From a checkpoint of a small rotation predictor: 11000 steps.
Rows from block 5, named by matrix and row number. Rows with one number belong to one neuron. Each number is 128 + 24 x the weight over its row's rms, rounded and kept within 0 to 255. All counts start at 0. After the name is the row's rms in percent of the matrix's.
# fc1: MLP up (model.blocks.5.mlp.fc1.weight, 768x192), inputs 0-191
# fc2: MLP down (model.blocks.5.mlp.fc2.weight, 192x768, transposed), outputs 0-191
fc1.65 168 [168 111 139 146  90 175 144  96 157 124 117 108 139  97  89 135 149 131 130 123 100 152 152 172 117 105 134 122 123 111 114 136 127 168 149 184 145 144 124  92 148 115  35 134 115 117 106 113  93 133 126 129 163 113 126 135 159  94 115 112 175  85 145  93 152  78 172 151 143 143 111 154 129 152 161 142 166 122  93 119 117 144 118 136 127 153 100 131 141 119 155 148 129 106 133 123 175  95 111  98 125 133 124 176 132 146 156 160 159 135  96 110 129 153 124 131 132 136 108 136  92 125 102 118 139  88 127  96 183  90 117 130  78 148 107 113 136 110 138 130 142 144 133 124 139 114 118 153 109  95 169 141 118  63 127 152  90 115 136 148 117 118 145 134 119 141 129 115 115 107 135 100 158 117 108 142 122 115 132  95 137 169 145  88 164 130 169 135 123 114 139 141]
fc2.65 185 [142 167 137 120 135 112 129 101 117 108 115 138 148 129 114 114 117 180 145 167 131 102 144  83 139 127 127 111 115  97 108 160 152 108 101 108 115  81 127 132 152 107 156 123 143 130 143  94 131 141 140 157  95 164 128 130 110 108  97 126 104 139 141 111 126 118 129 122 148 103 139 127 125  95  92 159  93  80 117 157 166 122 139 137 146 129 142 162  87 112 117 149 121  77 103 158 183 154 144 121 158 148 146  97 146 155 102 138 117 145 146 164 149 114 100 152 138 101 107  78  94 115 127 157 135 159  81 148 163 129  73 129 129 114 143 135 136 122 115 159 133 177 108 123 141 145 113 162 140 145 139  89 140 157 114  81 163 147 117 148 123 125 121 131 143 100  86 175 158 109 132 116 151  92 162 100 147 153 168 126 180 131  92 115 116 131 132 162  99 107 109  84]
fc1.66 014 [140 127 116 137  76 115 155 172 123 100 111 136 120 116 152  87 156 109 141 161 175 150 155 128 134  95 113 121 142 121 149 106 157 147 149 112 164 132 131 159 114 141 144 141 134 101 114 164 107 148 142 154 163 117 129 142  45 110 151 142 110 158 161  88  92 140  96  79 140 141 114 136 119 153 175 150 121 107 156 114 147 121 127 107 165 105 109 120 184 141 153 119 102 165 152 119 116 150 117  84 134 110 135 108 151 120 124 115 154 138 147 148 132 128 124 132 179 119 121 112 144  86 162 106  79 134 136  96  93 164 122 156 137 144 141 132 140 124 116 151 102 124 110  94 167 125 106 157 125 158 122 107 126 109  99 152 103 130 115 114 118 133 121  83  97 147 141 176 111 134 115 136 115 126  79  96 154 125 125 126  67 111 136 134 102 105 109 138 124  78 145 161]
fc2.66 014 [137 105  93 152 160 124 106 113 142 112 140 109 146  97 167 132 142 115 114 118 102 124 101 177 116 113 143 160 112 105 146 101 139 154 115 171 122  89  84 120 137 105 139 142 130 143 149 115 168 119 102  56  85 131  88 176 135 133  79  92 133 124 134 148 102 143 141 154 115 140 110 110 115 136 147 119 109 157 140  93 128 111 128 136 106 148 120 132 158 182 106  72 137 127 113 137 146 129 163 143 150 115  96 151 146 115 132 107 120 117 147 146 149 104 159 130 149 105 126 109 116 117  95 178 132 135 107 121 141  96 142 124 127  91 134 122  84 132 158 118 173 139 144 163 105 121 111 118 140 126 130 102 147 215 141  98 105 140 165 110 164 122 122 148 191 137 123 107 112 133 137 146 122 106 134 113 108 151 122 138 143 158 104 152 186  82 141 127 104 132 132 111]
fc1.67 068 [139 132 158 112  95 105 119 132 157 128 141 119 133 144 107 160 133  92 135 126 144 121 111  99  76 162 102 103 124 149 135 173 111 188 149 148 155 158 146 125 128 119 124 133 130 164 119  83 128 141 130 119 105 127 123 119  92 117 130 142 101 179  86  90 155  97 142  82 130  99 123  87 124 146 146 168 122 153 105 113 111 146 103 156 107 133 152 141 157 100 127  99 146 128 101 110 127 134 121 116 116 152 163 160 121 144  94 142 163 177 151 130 134 154 106 149 180 118 159 121 130 138 126 100 104 164 139 105 114 156 166  81  95 123 138 112  79 157 122  85  75 126 168 162 118 118 122 126 121 154 172 138 104 122  93 160 145 129 149 130 125 139 120 104  98 112 127 136 137 103 137 147 152  84  98  97 126 112 121 132 122 119 127 140 133 126 186  83 127 106  91 164]
fc2.67 071 [103 124 138 146  99 128 108 115 136 131 128 182  93 113  95 109 105 139 121 137 116 129 166 168 151 144 128 111 141 139 103 122  85 132 141 134 115 123 114 115 133 123 137 105 110 164 127 119 116 122 110 142 127 153 152 136 129  77 126 155 106 118 144 168 121 165  94 163 138 160  92 135  92 124 111 112 149 113 101 166 119 108 173 126 132 124  94 141 112 161 132 128 120 156 154 141 148 135 120 123 126 132 114  69 161 112 117 134 120  87 143 108  93 135 155 135  86 121  99 104 113 114 197 134 153 133 142 106 145 122 131 129 174 130 139 110 171 113 152 152 179 122  98 115 132  91 118  89 167  69  96 116 113 149 163  73 157 117  94 131 144 145 158 119 136 124 148 107  80 121 163 122 115 114 158 115 164 123 132 151 120 117 144 136 148 148  63 154 134 126 172 172]
fc1.68 120 [138 116 124  92  76 107 135 163 125  99 170 104 114 132 102 104 124 161 130 133 137 126 156  95  70 125 177 135  86 111 168 147 165 157 102 109 106 160 119 101 144 157 129 106  98 134 143 138 119 157 133 132 127 121 144 158  94 122 112 112 134 117 106 115  95  88 167 121 118 131 153 153  94 176 125 111 157 127  93 119 109 137 146  94 145 154 163 156 115 131 123 104 125 162 144 121 135 126 124 131 105 147 134 111 106 111 133 106 144 174 106 112 186 136 117 144 155 123  86 152 109  96 129 112 166 126 133 133 153 128 117 123 127  98 165 109 132 171 109 112 159 113 114 120 112 147 152 121 132 145 103  57 123  91 149  85 113 101 154 128 157 139 131 141 123 110 112 144 108 138 116 130 105 122 100  99 109 110  93 137 179 115 133 161 157 145  93 142 183 154 176 151]
fc2.68 126 [158 161 171 105 118 113 126 140 126 107 138 124 134 147 167 146 157 144 145 118 122  89 113 149 164 140 152 138 151 114  75 146 159 143 118  69  58 104 101 146 118 169 131 116 103  88 120 126 140 135 109 122 154 176 115 154 144 100 121 134 134 144 116 143 125 163 123 132 129 140  91  93 126  90 132 148 146 104 121 116 156 177  91 127 103 125  93 146 107 120  94 177 123 151  93 137  84 134  93 117 118 148 124  97 146 119 123 124 128 129 102  88 112  87  98 173 164 101 118 109 155 116 123 106 138 154 160 103 144 134  94 138 120 169 118 132 142 116 117 104 102 110 101 173 125 106 105 144 148 136 108 152 119 132 124 159 161 107 135 138 124 129 119 140  69 100 144 125 121 151  92 124 149 168 129 124 174 111 128 137 154 139 168 120 125 116 131 193 129 158 153 123]
fc1.69 088 [120 171 106 121 123  95  92 140 140 114 129  82 178 130 138 111 100 168 125 103  85 116 120 184 181  83 127  92 141 158 125 152 148  98  98 155 161 126 159 145 110  99 125 168  87 147 155 108 141 106 130 114 114  92 130 153 157 138 120  80 143 118 120 100 141 142 158 141 103  82 103 116 116  97 131 116  69  86 166  92  91 150 139 126 138 122 109 142 124 133 145 102  97 131 114 118 136 168 121 121 151 112 139 108 140 155 145 112 150 115 132 109  79 117 128 124 135 156 161 187 147 150  93 148 121 124 138 144 110 102  94  95 145  99 143 151 118 116 127 149 132 141 133 133 117 136 184 129 128 134 127 121 146 116 151 158 143 107 115 117 159 174 119 104 144 147  88 174 103 154 128 129 118 135 132 135 113 116 105 155 112 179 134 153 131 169 118 121 124 155 143 112]
fc2.69 079 [ 93  96 154 127 106 147 146 113 130 155 108 116 134 161 134 124  81 115 189 151 107 113 179 110 158 136 154 136  99 128 139 128 133 137 134 140 136  98 132 147 154 138 114 127 134 125 134 114 100 119 124 152 111 110 184 104 137 110 142 117  75 107 108 115 164 108 136 184 142 166 109 117 146 168 124 106 134 128  88 103 120 143 127 158 124 152 104 117 162 162 131 116 116 141 146 126 127 114 122 155 143 126 118 175 102 136 145 152 136 106 133 166 124 104 109 114 121 114  96 129 131 136 151 104 124 105  81 133 122  91 153 176 167 103 125 104 157 150 136 111  85 125 142 101 124  81 150 148 127 120 110 129 152 146 122 122 141 155  96 202 115 174  76 115 122 111 178 118 110  61 110 167 128 135  84 138  96 106 139 106 162 115 145 126 140 118 128  87 129 133 154 108]
fc1.70 128 [102 136  88 119 110 134  91 136 175 120  92 111 134 128 178 137 103  99 109 138 157 110 116 110 129  81 145 143 181 175 109 143 139  97 100 130  86 175 107 186 130 138 114 180 130 158 116 114 133 119 149 133 104 138 103 159 126 137 156 126 138 130 138 124  97 134 148 156 141  93 105  87 115 105 107 123 123 126 132 132 182 157 129 116 120 115  97 141  92 110 124 139 134 137 142 110 143 152  96  75 129 137 100 156  85 142  91 139 171 144 139 164  88 133 114 125 145 151 120 153 154 135 114 141 113 139 135 155  79 162 101 152 115 125 125 123 128  85 131  99 110 153 120 115 157 131 147 170 114 102 139 112 139 127 145 131 143  83 144 131  84 194 146 106  87 132 127 145 142 140  54 117 130 120 128  99 119 150 153 137 114 127 117 129 141 105 120 168 150 141 137 125]
fc2.70 124 [150 137 122 126  94 108  99 116 115 159 141 102 143 108 111 170 164 140 110 137  87 154 156 102 186 122 132 125  68 143 114 111 145 119 105  97 115 130 128  80 110 137 110 102 101 129 132 122 140 109 124 139 112 127 158 117 131  88 171 120 109 136 139 140 182 147 137 105 127 155 106 153 124 149 120 107 143 105 157 109 113 115 187 141 164 129 130 153 146  90 143  86 119 118 115 116 131  91 104 146 167 138 106 105 150  98 122 152 135  92 167 116 138 175 125 132 127 112 125 143 123 154 185 126  85  83 137  99 149 132  85 179 139 121 167 149 143 155 126 122 124 109 147 102 147 154 157 133 175 147 123 108 108 133 122 147 116  72 135 140 134  91  83 143 132 139 198 107 119 105 151 119 114 118 144 113 126 125 141 154 151 158 145 144  98 131 121 109 112 109 138  86]
fc1.71 115 [172 130 111 123 123 117 159 157 128 101 121 121 111 119 111 124 130 149 140 160 118 120 128 133 158 108 109  98 117 132 188 113  98 134 130 149 116  99 105  92 137 164 122 133 151 106 114  98 100  95  88 112 130 158 117 126 101 150 103 108 124 107 125  97 135 111  78 114 111 149 173 161 110 115 131 128 129 175 126  86 142 119 154 115 172 115 120 142 122 107 147 130 120 137 126 112 107 126 150 116 122 136 132 131 155 135 148 117 165 128 135 114 109 136 107 121 166 131 168 143 140 103 157  95 109  88 128 120 100 117  97  93  84 156 132 148 106 143 107 107 136 143 126 131 155 145 154  86 151 119 150 154 134 141 111 136 124 137 156 153 152 129 175 107 152 113 101 126 135 105  69 141 122  89 103 124  78 139 161 162 124 164 157 162 139 150 115 137 150 212  95 214]
fc2.71 112 [121 166 143 171 125 142 104 134 152 119 103 123 116 120 142 144 173 154 164 131 134 107 121 137 134 126 151 123 133 147 124  90 169 108 114 117 150 166 106 139 118 118 129 120 133  72 152 175 125 167 146  91 133 188 105 142 151 124 138 124 108 111 120 139 130 133 133 129  67  93 118 124 125  98 119 162 132 172 143 145 116 115 116 117 122 105  96 113 149 138 108 137 144 134  96 134 129 119 163 136 176 136 133 123 117 130 142  65  81 119 178 120  96 169 116 122 125 134 117 111 131 120 140 129 146 149 102 173  87 119 122 110 104 151 158 129 139 135 162  72 188 101 159  73 157 107 134 128  90 126 148  70 150 130  98 129 139 158 132 149 139 124  94 135 130 139  92 130 142 111 151 133  96  98  60 133 163 158 141 127 150 103 102 125 121 138 118 121 122 129 124  93]
fc1.72 039 [136 150 102 145 105 113 125 127 126 112 126 126 120 113 122 105 145 105 146  99 103 150 144 137 196 103 144 108 107 161 128 196 120 166 133 108 170  63 106 120  94 116 112 136 127 138 149 146 138 103  67 132  97 121 110 112 118 155 148 105 131 126  74  98 134 108 114 136  83  87 133  94 146 119 133  86 157 134  97 100  92 166 120 114 127  84 100 136 155 153 145 110 104 158 125 134 132 130 110  91 124 109 136 135 137 128 117 164 143 134 129 101 115 133 159 159 121 143 144 136 110 173 141  87 125 134 109 160 108 109 149 119 147 134 103 165 146  96 132 128 136  84 140 161 160 152 130 124  94 108 130 108 165  95 118 147 168 141 178 113 127 160 142 100 129 149 163 140 130  85 127 165 121 105  85 133 158 141 149 135 144 166 142 119 125 138 130  95 157 160 129 161]
fc2.72 039 [115 141 163 149 132 118 111 141 126 157 126  99 133  90 137 121  89  81 134 100 140 137 184 146 111 121 135 100 141  93 133  98 105 150 129 180  91 141 149 120 164 158 136 112 130 137 111 155 119 120 166 111 152 141 112 104 134 112 130 135 101 195  96 163 134 133 159 119 101 106 121 135 121 150 138  86 106 146 101 117 146  89 120 155 119 124 121 145 126 126 114 123 192 125 134 188  98 140 115 130 148 158 121 159 125 144 110 118 130 127 124 124 150 140 131 107 127 124 138 149 124 176 159 139 126 195 167 141  74 160  95 127  83 142 132 104 143 135 109 110 131 155  98  77 110 113  93 140 117  72 128 193 111 151 119 138 110 129 117 133 189 134 114 112 142 129 131 134 136  92 150 122 109  98 113 168 107 100  88 117 132 125 114 147 124  88 135 124 139 121 142 103]