A small rotation predictor, trained from scratch.
Model: 5.36M parameters, 48-pixel images, arch vit, patch size [8, 8], layers 12, width 192.
Data: trained on regions of photos with short descriptions (Visual Genome), 50862 training examples.
Rows from block 6 of a small rotation predictor, named by matrix and row number. Rows with one number belong to one neuron. Each number is 50 + 12 x the weight over its row's rms, rounded and kept within 0 to 99. All counts start at 0. After the name is the row's rms in percent of the matrix's.
After each neuron's rows are labels from the 100 images, of 14848, where the neuron reaches its highest value: "top examples" is what is common among them. Only what is clearly more common there than usual is listed. The data: regions of photos with short descriptions (Visual Genome). In brackets: how many of the 100.
# fc1: MLP up (model.blocks.6.mlp.fc1.weight, 768x192), inputs 0-95
# fc2: MLP down (model.blocks.6.mlp.fc2.weight, 192x768, transposed), outputs 0-95

fc1.584 204:47 79 42 72 50 48 66 41 45 54 52 65 67 37 61 35 51 53 42 60 36 58 33 60 50 33 67 42 42 46 47 77 55 28 48 77 63 31 50 45 48 52 37 34 72 48 48 49 48 49 38 40 43 40 52 45 58 64 41 50 47 53 38 73 31 46 32 63 70 60 69 48 46 41 54 47 54 49 52 54 49 14 38 45 38 48 52 48 72 43 53 30 59 46 52 41
fc2.584 187:49 44 33 51 68 43 58 53 38 54 82 51 42 61 56 55 31 47 61 59 40 52 50 60 34 54 39 56 54 41 63 44 62 68 57 57 44 50 50 29 67 40 70 44 58 34 40 46 49 30 39 40 29 60 58 55 48 42 43 71 62 54 52 53 71 48 36 47 56 59 44 56 40 44 18 49 44 57 49 43 57 56 59 58 44 56 27 60 55 32 50 77 46 42 48 47
top examples: text has "man" (29)

fc1.397 151:48 51 44 51 45 55 53 39 41 74 51 36 32 47 47 53 58 46 60 55 64 62 45 32 31 60 80 20 64 62 31 36 67 52 42 73 55 73 57 57 29 65 67 47 40 35 57 44 38 71 46 28 45 40 39 35 51 28 47 41 42 52 56 44 59 54 62 50 43 48 66 54 38 24 55 54 53 60 44 49 37 37 86 60 72 54 37 39 41 34 50 39 29 53 62 63
fc2.397 156:55 39 56 49 46 22 27 55 54 63 50 45 77 52 49 46 25 49 71 58 44 70 53 54 34 38 40 66 35 56 64 54 52 82 38 45 27 41 50 51 73 47 46 40 51 65 54 33 60 51 65 65 57 44 43 54 48 56 77 60 58 48 33 61 38 68 42 26 53 48 75 36 46 47 51 46 43 44 55 46 59 38 28 47 40 47 59 50 56 54 42 49 55 51 27 50
top examples: text has "man" (31)

fc1.556 104:46 73 52 80 48 71 48 42 38 61 37 37 65 40 62 30 52 41 57 61 41 70 56 42 58 41 69 22 41 46 57 67 40 65 64 56 36 63 38 44 45 41 54 66 61 50 56 46 56 54 65 34 38 58 59 40 44 27 53 56 41 60 41 52 57 52 49 37 55 34 71 49 35 52 44 45 46 37 45 32 57 62 48 53 49 66 38 80 43 35 65 37 52 44 39 49
fc2.556 103:43 40 38 41 53 43 46 53 65 67 62 36 32 36 42 67 59 71 43 56 45 66 66 20 44 36 21 67 52 83 74 35 43 63 67 47 66 58 41 63 53 42 53 36 75 60 50 41 59 48 59 53 42 57 29 45 56 53 44 38 41 57 59 71 31 32 53 50 61 43 52 58 48 71 75 40 46 64 62 51 47 51 57 40 65 55 32 45 54 50 25 47 46 58 60 44
top examples: text has "man" (29)

fc1.753 072:72 36 55 58 44 35 59 41 29 39 60 60 44 67 27 51 48 56 80 71 59 69 52 35 35 48 54 49 30 61 62 42 48 64 40 43 39 53 43 46 61 60 64 67 57 49 57 39 63 33 50 55 53 67 43 53 68 31 58 42 35 35 38 63 55 60 35 49 63 50 45 30 46 52 64 61 39 42 43 42 65 35 42 59 53 64 34 81 34 39 70 14 50 55 53 58
fc2.753 073:58 46 48 53 60 60 71 37 32 68 43 57 49 49 56 57 49 36 62 44 68 50 49 51 70 60 53 52 62 61 28 47 50 61 64 39 57 43 47 52 75 47 37 59 36 47 41 47 41 80 55 18 64 38 37 47 52 56 46 40 50 52 36 34 32 37 59 54 41 28 64 52 51 66 46 28 36 49 34 57 54 58 36 34 56 61 54 76 48 57 53 54 61 52 34 58
top examples: text has "man" (29)

fc1.424 099:46 67 39 42 50 33 83 36 62 60 30 64 46 47 51 54 52 44 40 39 53 51 48 34 71 36 65 47 70 68 62 56 69 52 68 56 57 34 53 54 62 73 45 45 74 51 46 40 32 60 53 53 73 44 36 60 68 68 56 64 32 36 80 28 40 23 70 47 45 68 45 38 58 54 44 55 43 60 50 34 58 68 44 39 45 37 59 46 37 57 46 44 38 48 46 49
fc2.424 099:50 47 29 66 39 65 78 27 50 46 38 60 54 52 45 48 32 42 57 65 62 70 44 24 41 78 44 16 53 62 46 46 32 51 53 41 34 36 55 47 53 47 50 49 73 59 50 49 35 37 46 62 28 53 38 63 41 46 66 30 63 52 68 51 52 58 57 32 43 60 41 59 62 46 40 67 36 21 60 49 53 55 18 49 58 69 39 58 49 40 44 34 71 35 49 66
top examples: text has "man" (25)

fc1.266 023:45 38 43 42 56 71 49 32 62 57 62 57 43 44 63 34 59 60 62 47 42 47 49 52 53 49 18 53 40 49 67 53 50 71 62 58 33 44 55 48 34 53 40 64 40 41 84 40 62 37 50 38 49 46 48 61 51 71 58 62 47 64 62 61 36 44 52 67 60 49 30 49 36 64 48 50 51 42 58 43 46 63 82 74 76 42 42 49 59 67 78 39 47 26 64 40
fc2.266 022:60 51 52 50 47 55 56 40 29 53 57 28 45 43 45 51 53 57 37 45 59 54 66 61 50 28 36 69 65 40 52 59 45 71 30 25 47 32 47 69 44 47 49 40 50 43 51 60 53 62 54 53 57 69 39 50 50 44 39 49 52 47 45 48 55 57 50 43 46 36 40 50 54 61 59 53 41 35 49 60 56 50 45 39 46 57 71 72 46 29 61 42 41 33 49 50
top examples: text has "sky" (45); text has "blue" (32)

fc1.733 167:48 64 58 58 46 55 31 57 43 51 45 41 44 40 79 78 62 44 51 54 39 23 48 61 44 47 66 63 52 61 63 46 49 43 41 50 51 45 47 45 48 45 57 57 28 40 39 44 29 47 57 45 54 59 32 66 49 58 23 40 57 55 39 39 27 70 51 62 59 38 63 47 50 51 52 46 40 66 51 56 50 61 32 66 50 52 48 44 44 41 48 39 63 47 34 59
fc2.733 176:65 62 38 28 47 48 55 45 51 61 56 70 38 55 30 43 50 56 32 45 45 45 39 56 47 47 55 51 52 30 44 71 53 48 41 60 55 33 30 79 40 37 40 33 69 24 54 50 66 36 63 66 37 50 61 62 38 47 49 60 46 52 48 54 36 47 56 49 61 64 39 40 51 40 81 53 69 56 26 49 32 42 39 64 46 44 52 61 67 59 34 46 27 43 33 44
top examples: text has "man" (25)

fc1.395 097:70 72 65 43 50 43 49 74 47 45 50 60 50 59 52 43 51 32 63 43 55 63 67 61 60 59 47 52 48 62 34 61 57 66 50 49 43 64 50 53 37 47 49 36 58 51 42 44 56 46 34 39 48 51 54 67 35 44 29 64 56 37 51 50 51 62 46 34 54 51 53 53 80 53 63 34 57 61 47 29 42 31 48 52 32 47 45 55 65 64 45 60 40 46 49 55
fc2.395 095:57 31 66 62 55 47 36 53 22 53 35 40 49 28 41 56 42 47 50 63 57 59 62 43 48 58 68 19 60 63 69 72 63 41 47 63 71 35 68 58 67 63 43 36 37 33 24 61 31 33 48 73 48 59 53 53 69 70 46 56 52 37 56 48 40 62 26 55 53 27 34 66 44 61 49 57 35 48 50 64 51 39 49 39 40 43 46 70 44 57 53 60 68 52 43 37
top examples: text has "man" (28)

fc1.332 213:78 53 41 16 44 71 59 47 55 36 72 52 51 65 68 57 47 63 36 79 57 45 55 52 44 68 44 65 44 58 49 61 48 38 48 63 38 66 35 58 56 52 53 39 41 43 34 51 37 61 61 55 47 47 43 64 35 38 49 39 69 32 57 73 42 39 35 62 60 40 48 34 68 58 56 59 47 41 46 39 43 33 33 48 66 47 51 41 38 65 52 35 43 59 71 34
fc2.332 194:47 46 49 49 45 46 59 22 39 60 31 57 44 60 53 66 45 32 66 59 61 38 32 39 45 46 40 68 61 36 58 55 45 71 26 69 51 48 48 51 63 75 77 59 54 64 39 41 57 22 31 31 41 62 48 57 54 39 42 45 48 50 58 42 47 38 53 41 58 54 44 58 50 49 43 43 89 48 46 45 65 57 65 46 51 53 68 38 54 55 64 76 52 29 63 38
top examples: text has "sky" (27); text has "blue" (27)

fc1.496 043:66 34 56 50 47 28 50 43 62 62 48 40 57 51 65 45 41 45 61 78 49 73 75 40 54 42 39 43 54 48 43 59 53 56 72 70 55 53 47 65 49 52 47 70 49 34 51 53 41 56 63 33 43 40 32 39 70 39 47 51 30 59 63 52 29 22 55 49 46 59 52 57 50 54 67 42 45 58 34 61 50 47 53 61 46 54 32 47 27 43 52 58 51 61 40 58
fc2.496 048:47 47 39 61 57 39 32 56 49 59 39 53 38 40 49 54 64 41 56 38 57 40 40 44 60 19 46 50 62 44 61 42 54 42 61 71 32 41 58 30 69 64 52 39 41 58 52 49 35 70 68 36 44 56 51 53 58 65 71 60 44 60 49 66 67 35 68 38 36 44 65 41 45 64 29 41 35 44 52 32 37 28 67 52 49 64 58 43 57 65 31 36 64 64 70 48
top examples: text has "man" (27)

fc1.56 027:36 71 46 61 50 33 34 66 59 47 45 46 70 72 38 51 36 73 55 40 47 58 74 46 55 63 76 50 50 49 57 48 59 19 29 36 41 54 63 54 46 59 53 42 32 71 43 45 53 37 57 50 40 63 67 65 32 68 56 40 32 73 36 48 56 46 43 39 42 35 35 61 35 76 43 38 35 43 54 60 53 52 67 41 52 43 56 31 58 46 43 46 60 50 51 36
fc2.56 032:37 51 37 56 38 51 49 49 44 43 57 45 52 40 46 50 67 56 52 64 49 45 36 32 39 62 58 54 35 34 61 59 70 39 58 59 36 48 44 51 76 42 69 55 40 76 28 50 69 51 49 39 55 29 57 41 54 53 57 45 54 41 55 29 12 51 64 50 46 59 44 78 45 58 74 37 50 50 54 42 28 67 39 45 48 46 47 49 54 68 48 61 30 52 46 55
top examples: text has "man" (29)

fc1.439 119:63 43 40 43 56 59 56 32 40 47 68 55 75 41 42 43 54 51 24 49 48 63 56 41 37 50 57 60 46 58 68 62 40 32 37 64 36 62 53 60 45 69 52 51 32 46 42 37 39 43 53 13 49 57 45 31 68 63 78 60 50 54 59 61 49 47 61 40 49 37 49 38 24 59 44 41 55 62 40 56 51 61 59 48 59 52 53 55 70 59 43 45 58 45 50 45
fc2.439 126:56 55 30 57 39 66 55 53 77 40 43 70 63 55 69 78 36 55 56 68 46 49 50 39 58 48 45 56 48 34 34 44 38 47 49 45 67 24 50 44 59 46 45 63 63 45 37 45 54 31 53 53 32 42 60 43 27 41 57 50 40 72 61 62 28 40 54 40 21 40 43 63 60 72 39 37 57 50 60 64 74 56 46 58 71 43 62 60 48 41 33 61 42 53 40 35
top examples: text has "man" (28)

fc1.617 058:40 33 57 62 48 41 62 76 48 59 53 67 42 33 52 50 55 70 70 48 69 60 32 62 48 60 52 56 48 56 57 40 50 51 64 60 80 32 50 37 55 45 35 49 51 45 51 39 43 39 66 50 47 57 48 58 65 37 64 35 49 52 38 34 30 48 32 51 73 55 42 42 60 65 51 55 45 60 46 50 52 46 50 55 48 49 49 55 18 51 53 30 56 35 33 63
fc2.617 053:41 61 40 38 52 49 45 66 48 40 60 45 37 58 52 51 56 44 55 40 46 26 64 46 54 61 47 31 49 31 40 67 64 41 28 59 76 51 60 38 38 56 58 52 32 47 51 35 45 49 40 76 32 45 50 33 49 54 51 50 42 53 52 53 42 72 63 40 48 52 71 67 70 69 55 33 46 45 60 67 58 58 49 51 44 28 47 35 53 43 57 50 51 57 55 55
top examples: text has "blue" (26)

fc1.588 115:60 69 52 73 45 32 48 54 32 53 77 52 53 51 50 42 50 60 49 70 38 44 66 45 43 36 53 48 46 36 51 64 58 70 34 51 53 56 48 40 50 52 43 50 57 38 63 48 26 60 50 50 41 52 77 34 42 62 56 61 45 35 59 50 49 61 43 64 61 46 47 42 54 43 46 50 39 63 72 56 68 41 45 66 56 21 42 63 41 42 57 61 38 43 60 60
fc2.588 117:47 40 60 57 64 50 54 39 57 52 60 58 67 63 48 82 59 50 42 21 50 65 32 58 55 49 57 44 58 53 48 55 23 60 68 63 51 56 52 34 43 37 43 44 48 58 52 44 68 51 39 32 53 49 38 46 50 60 60 56 67 52 41 44 84 35 46 48 64 46 69 43 56 36 45 71 52 51 37 66 45 50 54 33 45 57 45 52 60 66 50 38 65 79 47 46
top examples: text has "man" (26)

fc1.57 090:41 41 77 47 18 47 46 53 58 49 70 74 61 48 70 47 49 64 48 60 64 51 32 32 37 46 57 47 52 62 51 48 57 27 50 39 44 61 33 53 46 54 36 39 57 45 29 56 46 32 39 48 31 50 71 66 65 55 62 41 51 50 58 42 61 60 53 38 54 50 53 51 36 62 38 39 59 43 62 51 66 30 47 48 62 48 39 64 49 47 61 65 50 57 39 51
fc2.57 095:57 61 44 39 53 54 51 62 59 42 38 46 62 46 56 45 49 69 44 48 42 65 64 24 63 53 65 41 54 56 59 40 43 51 42 32 45 42 32 50 47 11 40 62 54 66 67 59 65 55 46 47 74 68 59 52 32 41 60 34 51 36 35 70 60 59 45 56 51 51 41 30 39 59 43 43 39 57 47 25 39 62 62 37 38 48 60 36 52 38 41 56 60 51 50 43
top examples: text has "red" (34)

fc1.28 133:43 62 61 58 51 43 43 54 56 29 51 67 55 48 56 44 38 53 45 58 49 45 59 46 53 65 48 68 49 43 61 65 54 34 39 47 51 43 23 45 53 42 49 50 67 34 59 42 69 59 45 56 11 47 53 45 19 51 65 72 53 58 51 37 34 55 58 36 54 62 43 60 47 57 45 53 56 67 56 29 38 53 64 39 66 44 39 68 55 37 54 53 50 30 59 50
fc2.28 128:29 54 78 32 33 34 49 67 67 47 37 55 49 48 41 54 47 39 56 60 56 65 50 46 33 49 63 35 68 38 59 64 56 52 47 48 29 34 78 56 56 67 58 53 34 55 47 52 59 49 58 43 72 59 58 73 67 61 61 48 18 37 37 61 55 51 39 62 52 24 47 47 44 57 64 56 39 39 53 36 31 50 50 58 64 49 58 56 46 54 62 33 47 43 62 48
top examples: text has "blue" (28); text has "sky" (27)

fc1.19 076:58 59 57 41 35 69 64 46 22 27 55 53 58 40 49 41 45 39 74 60 58 42 59 50 75 43 68 25 61 54 69 49 55 74 49 62 37 38 57 48 49 50 63 51 51 40 64 55 67 59 71 53 54 56 66 57 65 41 49 52 39 55 51 30 46 68 65 37 56 45 53 64 32 53 43 65 28 45 54 54 63 53 63 39 67 43 27 36 49 41 54 51 48 56 25 57
fc2.19 082:44 41 49 24 37 68 37 44 61 38 53 60 51 54 53 21 43 48 52 47 42 66 60 54 33 47 29 45 58 75 48 37 50 32 56 66 34 51 32 55 61 56 44 54 47 44 56 41 32 49 30 49 48 58 63 48 40 18 63 30 42 52 53 40 55 51 48 75 47 47 72 44 58 48 35 49 58 32 52 53 54 42 61 52 57 53 45 68 47 64 47 50 24 54 62 60
top examples: text has "sky" (30)

fc1.175 192:48 54 68 46 40 22 33 64 43 45 40 58 55 54 61 46 43 38 42 63 58 45 57 48 59 38 43 43 49 41 56 47 65 63 76 72 45 47 48 71 66 52 54 46 63 69 50 47 27 81 71 60 50 47 34 41 32 44 54 27 42 42 50 37 64 69 43 50 59 56 47 36 58 36 45 47 48 44 57 39 64 52 38 54 54 76 43 48 41 36 48 45 59 60 44 51
fc2.175 187:50 59 41 57 51 44 49 46 43 37 53 45 70 62 58 57 58 56 56 74 30 39 51 67 39 40 40 56 38 65 50 49 41 65 29 31 46 42 45 67 45 39 60 14 71 37 68 41 58 66 41 60 68 56 53 59 54 46 55 38 53 45 58 51 47 52 50 55 32 69 54 60 50 43 36 38 61 44 19 55 61 67 42 66 45 53 63 42 64 43 48 48 69 53 38 54
top examples: text has "man" (25)

fc1.228 029:49 48 41 43 52 74 55 52 64 48 57 62 63 41 66 41 53 67 61 50 49 44 39 53 69 54 58 49 70 52 52 79 43 44 48 52 59 43 55 45 56 51 29 58 65 52 52 48 52 32 57 68 46 58 45 38 70 36 54 51 47 55 67 32 43 43 44 60 77 38 57 42 55 65 33 52 56 49 64 75 41 29 23 39 54 52 45 49 31 33 28 42 49 52 82 62
fc2.228 032:60 37 55 53 54 22 45 28 46 45 43 49 48 47 48 45 45 60 60 43 51 70 38 66 32 50 50 45 51 36 32 71 36 50 39 61 59 51 49 63 38 63 22 49 44 22 37 58 55 49 39 54 42 56 57 41 45 59 28 57 28 59 61 70 60 57 64 51 37 39 63 43 46 46 49 55 44 47 49 70 37 71 47 39 39 58 42 47 52 46 42 36 42 14 43 39
top examples: text has "man" (27)